A small image VAE, trained from scratch.
Model: 48-pixel images, encoder norm batchnorm, encoder activation relu, encoder depths [7, 14, 14], decoder norm batchnorm, decoder activation relu, decoder widths [32, 64, 64, 64].
Data: 101725 training examples, 45.8 epochs.
Rows from block 32 of the encoder of a small image VAE, named by matrix and row number. Each number is 500 + 50 x the weight over its row's rms, rounded and kept within 0 to 999. All counts start at 0. Numbers have three digits each. After the name is the row's rms in percent of the matrix's.
After each channel's rows are labels from the 100 images, of 14848, where the channel reaches its highest value: "colour at peak" is the nearest of a few named colours to the mean colour under the peak. Only what is clearly more common there than usual is listed. The data: regions of photos with short descriptions (Visual Genome). In brackets: how many of the 100.
# conv1: bottleneck pointwise conv (encoder.blocks.34.conv1.weight, 128x640x1x1), inputs 128-255

conv1.52 278:439500500462504505500500500500202500500500500500500500500507500562500500535500500500500525500505500501500523500500500500504505500513500500452499489476500492500500500500500500500501461500500585500500500500497500486500500505539500500500500500500500417500500500500500500498500500501500500500500500500500500500500500500500500500500504500500499500503500500500500500481252500505429500500532
colour at peak: blue (36); cyan (26)

conv1.85 445:999500500549499516500500500500590500500500500500500500500502500497497500626472500498500495500479500499500494500500500500496515500486500500508500601502500754500500500500500500500503852500500501500500500500495500602500500474493500500500500500500500509500500500500500500509501500499500500500500500500500500500500500500500500500500500497500503500512500500500500500527554500506490500500535
colour at peak: green (27)

conv1.81 138:500500500506501510500500500500496500500500500500500500500448498615497500529500500504500595500515500498500602500500500500468717500511500500493484387535500499500500500500500500500502501500500502500500500500490500491500500511515500500500500500500500443500500500500500500578500500498500500500500502500500500500500499500500500500501503505501420500522500500500500500503500500496465500500490
colour at peak: blue (41); cyan (28)

conv1.2 186:499500500494506568500500500500641500500500500500499500500518500354501500516495500500499547500491500504500470500500500500491502500504500500643510524553500499500500500500500500500505501500500499500500500500517500568500500468493500500500500500500500558500499500500500500491500500501500500500500500500500500500500500500500500500500505497500329500486500500500500500498520500508491500500555
colour at peak: blue (38); cyan (31)

conv1.32 187:499500500506501499500500500500496500500500500500500500500488499583499500516500500503500596500498500500500507500500500500488507500510500500496496491547500498500500500500500500500495500500500501500500500500498500499500500499509500500500500500500500466500500500500500500566500500501500500500500501500500500500500500500500500500500504504500472500539500500500500500507500500501486500500492
colour at peak: blue (40); cyan (27)

conv1.107 132:497500500494502499500500498500540500500500500500500500500538503507497500645500500503500593500547500500500491500500500500348917500507500500549487510538500496500500500500500500500530507500500444500500500500515500490500500442507500500500500500499500610500501500500500500529501500491500500499500506500500500500500500500500500500503495495501374500489500500500499500497550500440434500500584
colour at peak: blue (30)

conv1.27 175:362500500499999496500500500500496500500500500500500500500502498592500500507505500502500512500505500507500497500500500500479422500486500500369489431505500337500500500500500500500494205500500482500500500500512500544500499460491500500500500500500500439500498501500500500520498500512500500500500499500500500500500500500500500500517507496500507500490500500500500500501475500511462500500417
colour at peak: blue (70); cyan (30)

conv1.26 126:501500500517501505500500500500290500500500500500499500500458497663500500540498500506500626500560500501500520500500500500489666500508500500482495373656500500500500500500500500500500502500500506500500500500490500495500500520508500500500500500500500343500500500500500500562500500501500500500500502500500500500500500500500500500500510506500502500535500500500500500507463500476476500500510
colour at peak: blue (41); cyan (29)

conv1.101 130:503500500483498489500500500500498500500500500500500500500506500484506500321489500497500510500429500499500494500500500500596530500686500500495503491306500504500500500500500500500506469500500517500500500500494500484500500517566500500500500500500500502500500500500500500460499500498500500500500500500500500500500500500500500500500497501500571500493500500500500500498497500617501500500499
colour at peak: red (27); orange (26)

conv1.56 135:501500500501495566500500500500524500500500500500500500500459501403505500498493500499500499500468500500500358500500500500581467500495500500449497520609500501500500500500500500500489490500500499500500500500495499509500500466474500500500500500501500525500499500500500500410501500499500500500500502500500500500500500500500500500501510501500513500339500500500500500257497500533496500500515
colour at peak: red (26)

conv1.29 088:485500500483503520500500493500484500500500501500500500500481488507520502584507500521494552500641500502500483500500500500331400499484500500573499536545500490500500500500500500500442506500500523500500500500451500470500500517418500500500500500500500482500503500500500500493503500507500500502500500500500500500500500500500500500496501496500594500497500501502497500484517500295442500500639
colour at peak: blue (37); cyan (29)

conv1.57 154:498500500518501495500500500500360500500500500500499500500497498600499500517500500504500685500497500500500519500500500500460542500557500500473496499602500496500500500500500500500499499500500504500500500500497500498500500493515500500500500500500500460500501500500500500546500500508500500501500510500500500500500500500500500500499507506500491500513500500500500500515486500501495500500493
colour at peak: blue (40)

conv1.96 114:500500500463513595500500497500557500500500500500501500500500499498509499539494500510500534500505500506500485500500500500537484500500500500676502423556500500500500500500500499500478523500500143500500500500503500531499500459362500500500500500501500530500500500500500500435501500501500500500500500500500500500500500500500500500497496496500531500496500500500500500415584500486488500500863
colour at peak: blue (39); cyan (28)