{"model": "image VAE", "dataset": "regions of photos with short descriptions (Visual Genome)", "train_examples": 101725, "image_size": 48, "crop_scale_min": 0.5, "horizontal_flip": true, "rotation_deg": 5, "bottleneck": "kl", "downsampling_factor": 8, "encoder_arch": "densenet", "encoder_norm": "batchnorm", "encoder_activation": "relu", "encoder_depths": [7, 14, 14], "encoder_kernel_size": 3, "encoder_stem": "deep", "encoder_growth_rate": 32, "loss": "l1", "latent_channels": 16, "decoder_norm": "batchnorm", "decoder_activation": "relu", "decoder_widths": [32, 64, 64, 64], "decoder_blocks_per_level": 3, "decoder_block": "basic", "decoder_attention": false, "decoder_upsampling": "nearest_conv", "kl_weight": 0.1, "init": "orthogonal", "residual_init": "scaled_by_depth", "optimizer": "adamw", "lr": 0.0028, "beta1": 0.9, "beta2": 0.95, "eps": 1e-08, "grad_clip": 5.0, "l1_shrink": 0.03, "cautious_weight_decay": true, "ema_decay": 0.995, "steps": 18200, "batch_size": 256, "epochs": 45.8, "lr_schedule": "constant", "warmup_steps": 1820, "weight_decay": 0.05}
Rows from block 32 of the encoder of a small image VAE, named by matrix and row number. Each number is 200 + 40 x the weight over its row's rms, rounded and kept within 0 to 999. All counts start at 0.
After each channel's rows are labels from the 100 images, of 14848, where the channel reaches its highest value: "patch colour" is the nearest of a few named colours to the mean colour under the peak. Only what is clearly more common there than usual is listed. The data: regions of photos with short descriptions (Visual Genome).
# conv1: bottleneck pointwise conv (encoder.blocks.34.conv1.weight, 128x640x1x1), inputs 256-383

conv1.84,200,206,200,200,200,200,200,191,200,200,200,292,200,200,200,200,200,200,200,200,200,200,312,200,201,200,200,197,200,200,241,200,200,200,166,211,191,199,200,200,200,192,200,200,200,167,218,200,200,200,218,203,202,200,200,200,200,190,200,198,332,195,200,199,200,133,126,200,206,200,200,199,200,200,214,258,200,200,203,200,211,180,200,183,368,202,15,200,201,198,202,204,200,210,200,208,207,200,199,200,199,200,200,196,200,200,233,200,200,200,200,200,200,200,199,200,200,219,200,192,226,200,200,200,145,203,199,199
patch colour: orange; red

conv1.123,200,194,200,200,200,200,200,200,200,200,200,230,200,200,200,200,200,200,200,200,200,200,176,200,200,200,200,200,200,200,209,200,200,200,161,188,201,201,200,200,200,200,200,200,200,190,200,200,200,201,196,200,200,200,200,200,200,201,200,200,161,199,200,200,200,186,204,200,200,200,200,209,200,200,550,122,200,200,198,200,234,203,200,198,212,415,253,200,200,201,230,218,200,200,200,82,220,200,200,200,200,200,200,130,200,200,203,200,200,200,200,200,200,200,200,200,200,200,200,200,191,200,200,200,198,226,200,200
patch colour: blue; cyan

conv1.85,200,453,200,200,200,200,201,199,200,200,200,154,200,200,200,200,200,200,200,200,200,200,205,200,199,200,200,199,200,200,197,200,200,200,201,213,204,188,200,200,200,197,200,200,200,186,204,200,200,205,197,198,202,199,200,200,200,204,200,201,226,198,200,200,200,200,205,200,203,200,200,201,200,200,197,183,200,200,201,200,200,200,200,211,189,194,168,200,200,202,196,205,200,200,200,198,209,200,201,200,197,200,200,195,200,200,233,200,200,200,200,200,200,200,200,200,200,194,200,201,203,200,200,200,202,196,200,200
patch colour: green

conv1.101,200,199,201,200,200,200,200,206,200,200,200,246,200,200,200,195,200,200,200,200,200,200,168,200,201,200,200,202,200,200,229,200,200,200,210,225,243,250,200,200,200,205,200,200,200,215,173,201,200,230,199,202,206,200,200,201,200,467,200,202,195,218,200,200,200,184,195,200,198,200,200,197,200,200,201,252,200,200,223,200,176,229,200,196,194,286,182,200,199,251,468,353,200,201,204,176,236,200,199,200,183,199,200,197,200,200,235,199,200,200,200,200,200,200,200,200,200,165,200,197,198,202,200,201,147,176,201,199
patch colour: red; orange

conv1.96,200,277,199,200,201,200,203,207,200,200,200,188,201,200,200,196,204,200,200,200,200,200,215,200,192,200,200,162,200,200,183,200,201,200,127,198,173,158,200,197,200,234,200,200,200,197,317,199,200,181,208,230,259,197,200,200,200,184,200,199,167,149,200,200,200,208,119,200,197,200,200,205,198,200,266,130,200,201,172,200,260,115,200,201,249,200,231,200,196,125,180,0,200,220,197,0,345,200,199,200,198,199,200,182,200,200,203,199,200,200,200,200,200,200,200,201,200,212,200,209,140,200,200,200,248,201,199,198
patch colour: blue; cyan

conv1.72,200,402,200,200,200,200,200,202,200,200,200,206,200,200,200,200,200,200,200,200,200,200,200,200,200,200,200,200,200,200,198,200,200,200,187,212,199,200,200,200,200,200,200,200,200,202,197,200,200,205,203,200,200,200,200,200,200,186,200,201,205,200,200,200,199,185,256,200,200,200,200,197,200,200,205,185,200,200,199,200,195,135,200,184,208,201,197,200,200,194,205,182,200,200,200,219,199,200,200,200,199,200,200,184,200,200,211,200,200,200,200,200,200,200,200,200,200,202,200,200,196,200,200,200,193,203,200,200
patch colour: black

conv1.63,200,214,200,200,200,200,200,196,200,200,200,199,200,200,200,200,200,200,200,200,200,200,203,200,200,200,200,202,200,200,276,200,200,200,174,195,200,202,200,200,200,200,200,200,200,190,202,200,200,211,272,199,184,200,200,200,200,172,200,200,213,201,200,200,200,198,236,200,199,200,200,199,200,200,216,216,200,200,208,200,333,195,200,152,408,259,202,200,200,219,197,201,200,200,200,219,213,200,200,200,199,200,200,164,200,200,188,200,200,200,200,200,200,200,200,200,200,206,200,200,207,200,200,200,190,191,200,200
patch colour: orange

conv1.27,200,100,199,200,200,200,202,206,200,200,200,84,199,200,200,199,206,200,200,200,200,200,198,200,196,201,200,206,200,200,166,200,200,199,194,109,186,227,200,196,200,205,200,202,200,172,232,196,200,205,74,199,211,200,201,198,200,236,200,198,166,234,200,200,201,42,187,200,191,201,200,199,200,200,192,199,200,200,201,200,198,146,200,181,195,178,194,200,200,211,190,187,200,199,200,198,151,200,208,200,240,201,200,196,200,200,149,200,200,201,200,200,200,200,200,201,200,197,200,200,208,200,200,200,199,140,191,201
patch colour: blue; cyan

conv1.30,200,233,200,200,200,200,198,201,200,200,200,258,200,200,200,199,200,200,200,200,200,200,194,200,199,200,200,206,200,200,212,200,200,200,209,162,210,235,200,198,200,183,200,200,200,150,208,201,200,201,90,207,221,200,200,200,200,208,200,202,205,204,200,200,200,114,181,200,205,200,200,221,200,200,161,241,200,200,189,200,193,0,200,188,205,419,110,200,201,192,283,244,200,202,195,215,175,200,200,200,182,200,200,210,200,200,251,200,200,200,200,200,200,200,200,200,200,238,200,204,267,199,200,199,209,224,200,199
patch colour: red

conv1.83,200,197,200,200,200,200,200,198,200,200,200,233,200,200,200,200,200,200,200,200,200,200,175,200,200,200,200,200,200,200,220,200,200,200,161,170,201,199,200,200,200,200,200,200,200,189,201,200,200,204,199,201,200,200,200,200,200,200,200,200,108,199,200,200,200,172,221,200,199,200,200,207,200,200,472,105,200,200,198,200,286,209,200,201,204,557,211,200,200,208,242,204,200,200,200,0,281,200,200,200,200,200,200,184,200,200,217,200,200,200,200,200,200,200,200,200,200,200,200,200,141,200,200,200,193,266,200,200
patch colour: blue; cyan

conv1.32,200,102,200,200,200,200,200,198,200,200,200,193,200,200,200,200,201,200,200,200,200,200,332,200,202,198,200,196,200,200,190,200,200,200,204,185,175,214,200,201,200,196,200,200,200,229,210,199,200,196,201,184,207,200,200,200,200,220,200,197,204,193,200,200,201,201,157,200,202,200,200,282,200,200,198,197,200,200,200,200,200,190,200,182,200,194,202,200,199,110,189,196,200,205,200,201,189,200,201,200,205,200,200,197,200,200,199,200,200,200,200,200,200,200,200,200,200,206,200,189,204,200,200,200,188,173,200,200
patch colour: blue; cyan

conv1.56,200,189,201,200,200,200,200,191,200,200,200,182,202,200,200,198,200,200,200,200,200,200,131,200,200,200,200,232,200,200,216,200,201,200,206,206,238,191,200,198,200,201,200,201,200,160,173,200,200,212,72,185,198,201,200,200,200,317,200,206,84,214,200,200,197,229,198,200,252,200,200,236,200,200,197,202,200,200,199,200,200,198,200,160,198,200,178,200,200,200,204,200,200,201,220,216,89,200,198,200,116,197,200,158,200,200,212,201,200,200,200,200,200,200,201,200,200,134,200,206,182,200,200,200,209,185,200,197
patch colour: red