python train.py --encoder_arch="densenet" --model="image VAE" --dataset="regions of photos with short descriptions (Visual Genome)" --train_examples=101725 --image_size=48 --crop_scale_min=0.5 --horizontal_flip=true --rotation_deg=5 --bottleneck="kl" --downsampling_factor=8 --encoder_norm="batchnorm" --encoder_activation="relu" --encoder_depths=[7, 14, 14] --encoder_kernel_size=3 --encoder_stem="deep" --encoder_growth_rate=32 --loss="l1" --latent_channels=16 --decoder_norm="batchnorm" --decoder_activation="relu" --decoder_widths=[32, 64, 64, 64] --decoder_blocks_per_level=3 --decoder_block="basic" --decoder_attention=false --decoder_upsampling="nearest_conv" --kl_weight=0.1 --init="orthogonal" --residual_init="scaled_by_depth" --optimizer="adamw" --lr=0.0028 --beta1=0.9 --beta2=0.95 --eps=1e-08 --grad_clip=5.0 --l1_shrink=0.03 --cautious_weight_decay=true --ema_decay=0.995 --steps=18200 --batch_size=256 --epochs=45.8 --lr_schedule="constant" --warmup_steps=1820 --weight_decay=0.05
Rows from block 18 of the encoder of a small image VAE, named by matrix and row number. Each number is 128 + 32 x the weight over its row's rms, rounded and kept within 0 to 255. All counts start at 0. Numbers have three digits each.
After each channel's rows are labels from the 100 images, of 14848, where the channel reaches its highest value: "colour at peak" is the nearest of a few named colours to the mean colour under the peak. Only what is clearly more common there than usual is listed. The data: regions of photos with short descriptions (Visual Genome). In brackets: how many of the 100.
# conv1: bottleneck pointwise conv (encoder.blocks.19.conv1.weight, 128x496x1x1), inputs 248-371

conv1.6:128128128128128124128128128128120128070128128134126128128136126128128128128128128129128128128128128128128128005036128128128134128128124119255128120128128128128128128128128128128128128128128128128128128128129128128123128128128138128128128128054128128128128128128128128128128128128122129146121128123147132015131128128128128139118128128128136134128129128128133140145128129115
colour at peak: grey (84)

conv1.18:128128128128128128128128128092148128082128128115255128128072128128128128128128128128128128100128128128128128103128128136128118128128131139087128085128128128128128128128128128128128128128128128128128128128130128128128128128128128128128128128128128128128128128128128128128128128128160128110141128255117134119155128128128128134122128128128152147128128128128105025152128145154
colour at peak: black (88)

conv1.109:128128128128128129128128128114120128129128128187255128128124255128128128128128128128128128083128128128128128131127128171128154128128128126132128100128128128128128128128128128128128128128128128128128128128247128128128128128128128128128128128129128128128128128128128128128128128128255134139138128194093140129191128128128128137128128128128139132128128128128145021135128143188
colour at peak: black (93)

conv1.4:128128128128128128128128128137131128239128128222130128128096240128128128128128128128128128115128128128128128122128128215128154128128128130111128141128128128128128128128128128128128128128128128128128128128255128128128128128128132128128128128123128128128128128128128128128128128128134118125131128183138110128179128128128128123128128128128125124128128128128139024128128127115
colour at peak: black (81)

conv1.64:128128128128128103129128128134079128129128128157124128128189128128128128128128127128128128130128128128128128117128128126128180128128164117208128162128128128128128129130128128128128128128128128128128128126141128128147128128128219128128128128063128128128128128128128128128128128128125118231114128127140130137130128128128128130128128128128136130128154128128129143127128129125
colour at peak: grey (63); pink (26)

conv1.29:128128128128128130128128128128128128126128128128105128128085159128128128128128128128128128128128128128128128123116128095128142128128127158130128091128128128128128128128128128128128128128128128128128128128148128128128128128128128128128128128127128128128128128128128128128128128128132116128121128117128131119130128128128128134121128128128127109128136128128130109128128126131
colour at peak: pink (32)

conv1.93:128128128128128129128128128140255128115128128147153128128255187128128128128128128128128128125128128128128128127133128127128125128128128128126128124128128128128128128128128128128128128128128128128128128128120128128128128128128128128128128128130128128128128128128128128128128128128144153135103128179116126130099128128128128125128128128128130129128128128128147148131128127120
colour at peak: brown (60)

conv1.58:128128128128128128128128128156127128110128128121136128128158138128128128128128128128128128143128128128128128126129128137128128128128128128107128126128128128128128128128128128128128128128128128128128128128125128128128128128128128128128128128092128128128128128128128128128128128128140128127124128124127153128118128128128128148128128128128128130128128128128125146141128129128
colour at peak: black (86)

conv1.98:128128128128128127128128128136167128145128128121139128128093133128128128128128128128128128120128128128128128101122128122128094128128129150105128129128128128128128128128128128128128128128128128128128128128110128128128128128128128128128128128145128128128128128128128128128128128128096127117144128020125124129158128128128128119129128128128151136128128128128138086135128118127
colour at peak: black (75)

conv1.34:128128128128127122128128128128128128127128128129128128127131041128128128128128128126128128127128128128128128125171128125128135128128154109161128080128128128128128128128128128128129128128128128128129128128107128128137128128128129128128128131114128128128127128128128128128128128129136118132151128128131129146124128128128128150127128128128104133128138128128129126121128104139
colour at peak: grey (69)

conv1.85:128128128128128138128128128100132128118128128127151128128092128128128128128128128128118128127128128128128128093154128205128125128128131129118128157128128128128128128128128128128128128128128128128128128128178128128127128128128138128128128128120128128128128128128128128128128128128124128128141128146140132136135128128128128158131128128128170134128158128128051063206128255100
colour at peak: black (54)

conv1.32:128128128128128129128128128133128128097128128137177128128136148128128128128128128128128128128128128128128128114126128131128131128128129117097128036128128128128128128128128128128128128128128128128128128128244128128128128128128126128128128128131128128128128128128128128128128128128146130124140128146133134132138128128128128151157128128128227134128129128128129100130128128128
colour at peak: black (97)

conv1.89:128128128128128128128128128124135128080128128139128128128124167128128128128128128128128128091128128128128128125130128121128142128128128130126128120128128128128128128128128128128128128128128128128128128128125128128128128128128128128128128128115128128128128128128128128128128128128128128109105128128130117126094128128128128127128128128128129038128128128128116121152128130126
colour at peak: grey (63)

conv1.70:128128128128128112128128128128133128138128128130127128128128127128128128128128128129128128127128128129128128072128128125134140128128114127219128131128128128128128128128128128128128128128128128128128127128191128128128128128128122128128128128126128128128128128128127129127128128127127141160108128128120130142145128128128128141130128128128115125128115128128000120129128129109
colour at peak: grey (63)

conv1.112:128128128128128127128128128181125128132128128128131128128140128128128128128128128128128128126128128128128128125137128129128135128128140126147128123128128128128128128128128128128128128128128128128128128128131128128128128128128126128128128128123128128128128128128128128128128128128134129139098128130150121153126128128128128135130128128128120158128128128128136142128128028068
colour at peak: grey (60)

conv1.38:128128128128128128128128128003122128134128128128089128128187058128128128128128128128128128118128128128128128130150128000128130128128131109147128110128128128128128128128128128128128128128128128128128128128114128128128128128128132128128128128130128128128128128128128128128128128128131255069138128126130128123061128128128128121128128128128129119128130128128141131096128090160
colour at peak: pink (30)

conv1.37:128128128128128132128128128145129128118128128131130128128108222128128128128128128128128128131128128128128128147125128186128132128128135136146128126128128128128128128128128128128128128128128128128128128128207128128128128128128131128128128128255128128128128128128128128128128128128230146111113128050134255128137128128128128255129128128128128249128130128128192113128128129241
colour at peak: black (32)

conv1.40:128127128128128148128128128128134128123128125129128128128114137128128128128128126127128128128128128128128130211161128121122127128128166173168128101128128128128128128128128128135128128128129128128128127128150128128170128128128101128128128128146128128128130128127125128133128128128149180051136128126151130128121128128128128146131128128128121126128124128128130124125128128151
colour at peak: grey (75)

conv1.118:128128128128128130128128128126131128128128128130128128128120147128128128128128128128128128124128128128128128113095128134126126128128083161130128000128128128128128128128128128128129128128128128128128128128160128128129128128128139128128128130179128128128129128128128128128128128127129121065130128132123149125126128128128128122128128128128120129128094128128131142123128126149
colour at peak: grey (63)

conv1.24:128128128128128128128128128119125128154128128065002128128096197128128128128128128128128128167128128128128128151123128131128224128128128178124128126128128128128128128128128128128128128128128128128128128128255128128128128128128128128128128128128128128128128128128128128128128128128213141127114128111131255151114128128128128198128128128128127119128128128128255208129128128132
colour at peak: white (91)

conv1.10:128128128128128120128128128128128128123128128131127128128136126128128128128128128128128128120128128128128128088133128126130144128128117107246128006128128128128128128128128128127128128128128128128128128128204128128127128128128126128128128128118128128128128128128128128128128128128125121127118128129135135132122128128128128113126128128128122130128152128128000127255128130000
colour at peak: grey (78)

conv1.99:128127128128128192127128128128131128130128127129133128128139145128128128128128125121128127133128128127127130161177128129134132128128199126198128085128128128128128128128128128130128128128131128128128126127148128128128128128128136128128128128144128128130130128127125128133128128128139163115116128132124131142132128128128128129128128128128142126130110127128125128114128127141
colour at peak: grey (72)

conv1.100:128128128128128130127128128119132128088128128113235128128117129128128128128128128128128128130128128128128129106060128137129116128128124135084128147128128128128128128129128128128128128128129128128128127126165128128125128128128131128128128128126128128128129128128128128127128128128129142183134128128131126157137128128128128133134128128128127131128130128128125137129128127139
colour at peak: black (90)

conv1.39:128128128128128128128128128121124128169128128220070128128130148128128128128128128128128128180128128128128128130129128073128183128128128129111128133128128128128128128128128128128128128128128128128128128128153128128128128128128128128128128128125128128128128128128128128128128128128125184131119128047073255126025128128128128154128128128128126116128127128128035124129128129122
colour at peak: white (78)

conv1.62:128128128128128128128128128128117128129128128096130128128126133128128128128128128128128128131128128128128128138128128153128137128128127131129128136128128128128128128128128128128128128128128128128128128128128128128128128128128128128128128128128128128128128128128128128128128128128122127133132128123122134128129128128128128134128128128128126138128128128128135127134128128139
colour at peak: pink (29)

conv1.12:128128128128128128128128128127130128128128128128128128128130129128128128128128128128128128134128128128128128139131128128128134128128127144162128116128128128128128128128128128128128128128128128128128128128152128128128128128128127128128128128111128128128128128128128128128128128128130135135121128130129129134132128128128128150128128128128130124128131128128093071128128128120
colour at peak: black (36)

conv1.71:128128128128128130128128128160123128022128128125000128128141128128128128128128128128128128093128128128128128125101128116128153128128117132126128080128128128128128128128128128128128128128128128128128128128127128128129128128128125128128128128150128128128128128128128128128128128128138129138138128125106117134127128128128128127130128128128127100128130128128135124129128128142
colour at peak: white (68)

conv1.0:128128128128128128128128128132128128130128128129021128128130111128128128128128128128128128131128128128128128126128128132128132128128128135129128110128128128128128128128128128128128128128128128128128128128161128128128128128128128128128128128123128128128128128128128128128128128128167255134126128091122110128109128128128128122128128128128113126128128128128118126095128131129
colour at peak: pink (39); white (38)

conv1.110:128128128128128128128128128130062128127128128131099128128131132128128128128128128128128128145128128128128128126128128128128129128128128123124128131128128128128128128128128128128128128128128128128128128128154128128128128128128128128128128128118128128128128128128128128128128128128129130127128128112113101129140128128128128149128128128128127135128127128128124139127128122119
colour at peak: white (36); pink (33)