{"dataset": "regions of photos with short descriptions (Visual Genome)", "image_size": 48, "downsampling_factor": 8, "decoder_block": "basic", "residual_init": "scaled_by_depth", "beta1": 0.9, "steps": 18200}
Rows from block 18 of the encoder of a small image VAE, named by matrix and row number. Each number is 128 + 32 x the weight over its row's rms, rounded and kept within 0 to 255. All counts start at 0. Numbers have three digits each.
After each channel's rows are labels from the 100 images, of 14848, where the channel reaches its highest value: "patch colour" is the nearest of a few named colours to the mean colour under the peak. Only what is clearly more common there than usual is listed. The data: regions of photos with short descriptions (Visual Genome). In brackets: how many of the 100, against the usual share in percent.
# conv1: bottleneck pointwise conv (encoder.blocks.19.conv1.weight, 128x496x1x1), inputs 248-371

conv1.107:128128128128128128128128128134103128178128128218127128128093162128128128128128128128128128072128128128128128114120128107128158128128128147134128114128128128128128128128128128128128128128128128128128128128255128128128128128128128128128128128121128128128128128128128128128128128128120149132124128084125160128121128128128128119129128128128131181128128128128111147127128126128
patch colour: white (76 vs 6.1)

conv1.42:129128128128128126128128128128115128128128128158127128128140128128128128128128128128128128129128128128128128080126128127128136128128127000152128099128128128128128128128128128128128128128128128128128128128222128128134128128128125128128128128126128128128128128128128128128128128128130122125168128044053188116000128128128128107140128128128126127128112128128131138129128141161
patch colour: white (55 vs 6.1); pink (31 vs 9.9)

conv1.66:128128128128128129128128128143168128137128128134135128128115248128128128128128128128128128110128128128128128105131128135128133128128129071121128115128128128128128128128128128128128128128128128128128128128200128128128128128128130128128128128134128128128128128128128128128128128128160128119117128140049120136105128128128128127128128128128130136128128128128134011127128114108
patch colour: black (69 vs 13.3)

conv1.126:128128127128128102129128127131118128133128128137124128128127128128128128128128126126128128132128128128128128083134128127125169128128153113197128112127128128128128128131128128128128128128128128128128128127152128128136128128128184128128128128104128128128128128128125132128128128128072219153255128131149128095131128128128128106122128128128138135128017128128125136129128130081
patch colour: grey (71 vs 33.9)

conv1.13:128128128128128128128128128129127128197128128255127128128128176128128128128128128128128128097128128128128128129126128146128129128128126111183128125128128128128128128128128128128128128128128128128128128128255128128128128128128127128128128128123128128128128128128128128128128128128153210131129128125105127121142128128128128220128128128128106130128132128128121107128128127080
patch colour: grey (68 vs 33.9)

conv1.111:128128128128128121128128128130100128128128128176125128128155128128128128128128127128128128132128128128128128057126128128127166128128141000131128156128128128128128128130128128128128128128128128128128128128139128128146128128128171128128128128044128128128128128128126128128128128128122141176061128123132128124122128128128128147128128128128134129128144128128126131127128128133
patch colour: grey (64 vs 33.9); pink (26 vs 9.9)

conv1.45:128128128128128165128128128128131128126128128143129128128124223128128128128128128127128128133128128128128128092112128129129163128128126071255128065128128128128128128128128128128128128128128128128128128128141128128128128128128166128128128128149128128128128128128128128128128128128172127114113128130140136134144128128128128187117128128128131129128133128128125120127128129118
patch colour: grey (67 vs 33.9)

conv1.122:128128128128128128128128128132126128128128128134129128128202116128128128128128128128128128126128128128128128109124128054128194128128128000132128141128128128128128128128128128128128128128128128128128128128130128128128128128128126128128128128096128128128128128128128128128128128128120125133111123125131127123131128128128128127128128128128128133128128128128125121075128086129
patch colour: grey (71 vs 33.9)

conv1.35:128128128128128129128128128137116128127128128122092128128110128128128128128128128128128128126128128128128128125115128123128142128128161110133128129128128128128128128128128128128128128128128128128128128128149128128135128128128128128128128128100128128128128128128128128128128128128131118130136128128116133120143128128128128122124128128128152109128128128128127136128128094128
patch colour: white (78 vs 6.1)

conv1.54:176128128128128129128128128113127128127128128216106128128137121128128128128128128128128128124128128128128128122179128122128129128128122118135128012128128128128128128128128128128128128128128128128128128128120128128128128128128129128128128128129128128128128128128128128128128128128127128137240128103000127030000128128128128004128128128128000125128127128128128118128128129112
patch colour: white (33 vs 6.1); pink (32 vs 9.9)

conv1.96:128128128128128126128128128085143128129128128132128128128128129128128128128128128128128128059128128127128128255127128128124034128128045177146128047128128128128128127128128128131128128128128128128128127129123128128129128128128120128128128129115128128128129128128127128128128128127139122133132128118119149118092128128128128123130128128128088127128116128128129125131128135148
patch colour: grey (75 vs 33.9)

conv1.26:128128128128127132128128127127127128127128128124129128128124118128128128128128135125128128123128128125128128170144128132121128128128141132124128101128128128128128128129128128128129131128128128129129128128131128128123128128128172128128128133118128128128123128128133127128128128134131114088150128129121119134130128128128128165128128128128131137126211128128138141126128089140
patch colour: grey (84 vs 33.9)

conv1.114:128128128128128149128128128130128128138128128132125128128119131128128128128128128129128128088128128128128128138019128132127127128128134108150128132128128128128128128128128128128127128128128128128128128128142128128128128128128127128128128126119128128128128128128128127128128128127129166135063128115125135107129128128128128125137128128128132125128128128128130120128128115114
patch colour: grey (73 vs 33.9)

conv1.102:128128128128128127128128128131136128141128128157128128128101125128128128128128128128128128137128128128128128133167128129128146128128133136182128128128128128128128128128128128128128128128128128128128128128149128128129128128128124128128128128107128128128128128128128128128128128128094114121110128239137129164138128128128128122128128128128132100128129128128103055125128128124
patch colour: grey (61 vs 33.9)

conv1.57:128128128128128114128128128125136128149128128128129128128117226128128128128128128128128128137128128128128128203097128141128131128128130105175128131128128128128128128128128128127128128128128128128128128128096128128125128128128117128128128128114128128128128128128128128128128128128128255027112128178116135135110128128128128112123128128128132122128092128128119114127128125136
patch colour: grey (68 vs 33.9)

conv1.17:128128128128128121128128128132125128118128128200129128128120135128128128128128128128128128131128128128128128101134128130128144128128126115243128116128128128128128128128128128128128128128128128128128128128175128128132128128128130128128128128128128128128128128128128128128128128128130145130164128134099135120151128128128128215129128128128187151128133128128236112129128128109
patch colour: grey (88 vs 33.9)

conv1.125:128128128128128126128128128173092128111128128206124128128216128128128128128128128128128128138128128128128128135121128056128255128128127114204128088128128128128128129128128128128128128128128128128128128128158128128128128128128128128128128128135128128128128128128128128128128128128000129151146128134126130126024128128128128116126128128128000129128124128128132152131128155124
patch colour: white (36 vs 6.1); pink (27 vs 9.9)

conv1.21:128128128128128127128128128219135128135128128255134128128136138128128128128128128128128128130128128128128128134126128130128130128128126115178128000128128128128128128128128128128128128128128128128128128128255128128128128128128122128128128128129128128128128128128128128128128128128123207103103128179133128121255128128128128171129128128128170216128128128128134188131128147139
patch colour: grey (70 vs 33.9)

conv1.46:128128128128128129128128128104126128099128128133169128128117209128128128128128128128128128125128128128128128110126128152128172128128128101130128100128128128128128128128128128128128128128128128128128128128209128128128128128128127128128128128139128128128128128128128128128128128128154133136142128154139114128132128128128128126127128128128155129128128128128104039134128133124
patch colour: black (93 vs 13.3)

conv1.67:128128128128128115128128128128126128112128128221066128128119126128128128128128128128128128123128128128128128105108128122130216128128101125186128090128128128128128129128128128128128128128128128128128129128153128128134128128128134128128128128118128128128128128129128128128128128128092106234125128071182178108143128128128128142129128128128120130128114128128000128130128127136
patch colour: grey (75 vs 33.9)

conv1.50:128128128128128122128128128156084128120128128132105128128255128128128128128128128128128128122128128128128128066128128064128142128128123000137128112128128128128128130128128128128128128128128128128128128128164128128123128128128128128128128128127128128128128128128128128128128128128130175166239128087059129100000128128128128095126128128128000070128128128128143122130128126121
patch colour: white (45 vs 6.1)

conv1.123:128127125128128090130128126126121128127128128133124128128134128128128128129128126125128128135128128128128128117123128126119134128128143116177128096126128128128128134138128128126128128128128128131128128127154128128151129128128226128128128128117128128127129128128122131128128128128123193154255128131166129102129128128128128030126128128128139133128077128128133139128128140111
patch colour: grey (66 vs 33.9)

conv1.20:128128128128128102128128128117129128130128128135129128128123045128128128128128127128128128163128128128128128161176128126128132128128122153159128119128128128128128128128128128128128128128128128128128128128192128128164128128128147128128128129137128128128128128128128128128128128128123186151139128137153145127179128128128128136128128128128155131128097128128053105067128119077
patch colour: grey (67 vs 33.9)

conv1.63:128128128128128128128128128156126128126128128174067128128167130128128128128128128128128128083128128128128128111124128119128255128128129131130128096128128128128128128128128128128128128128128128128128128128145128128128128128128128128128128128122128128128128128128128128128128128128130129131138128073119130133165128128128128158131128128128080126128128128128124107131128116135
patch colour: white (82 vs 6.1)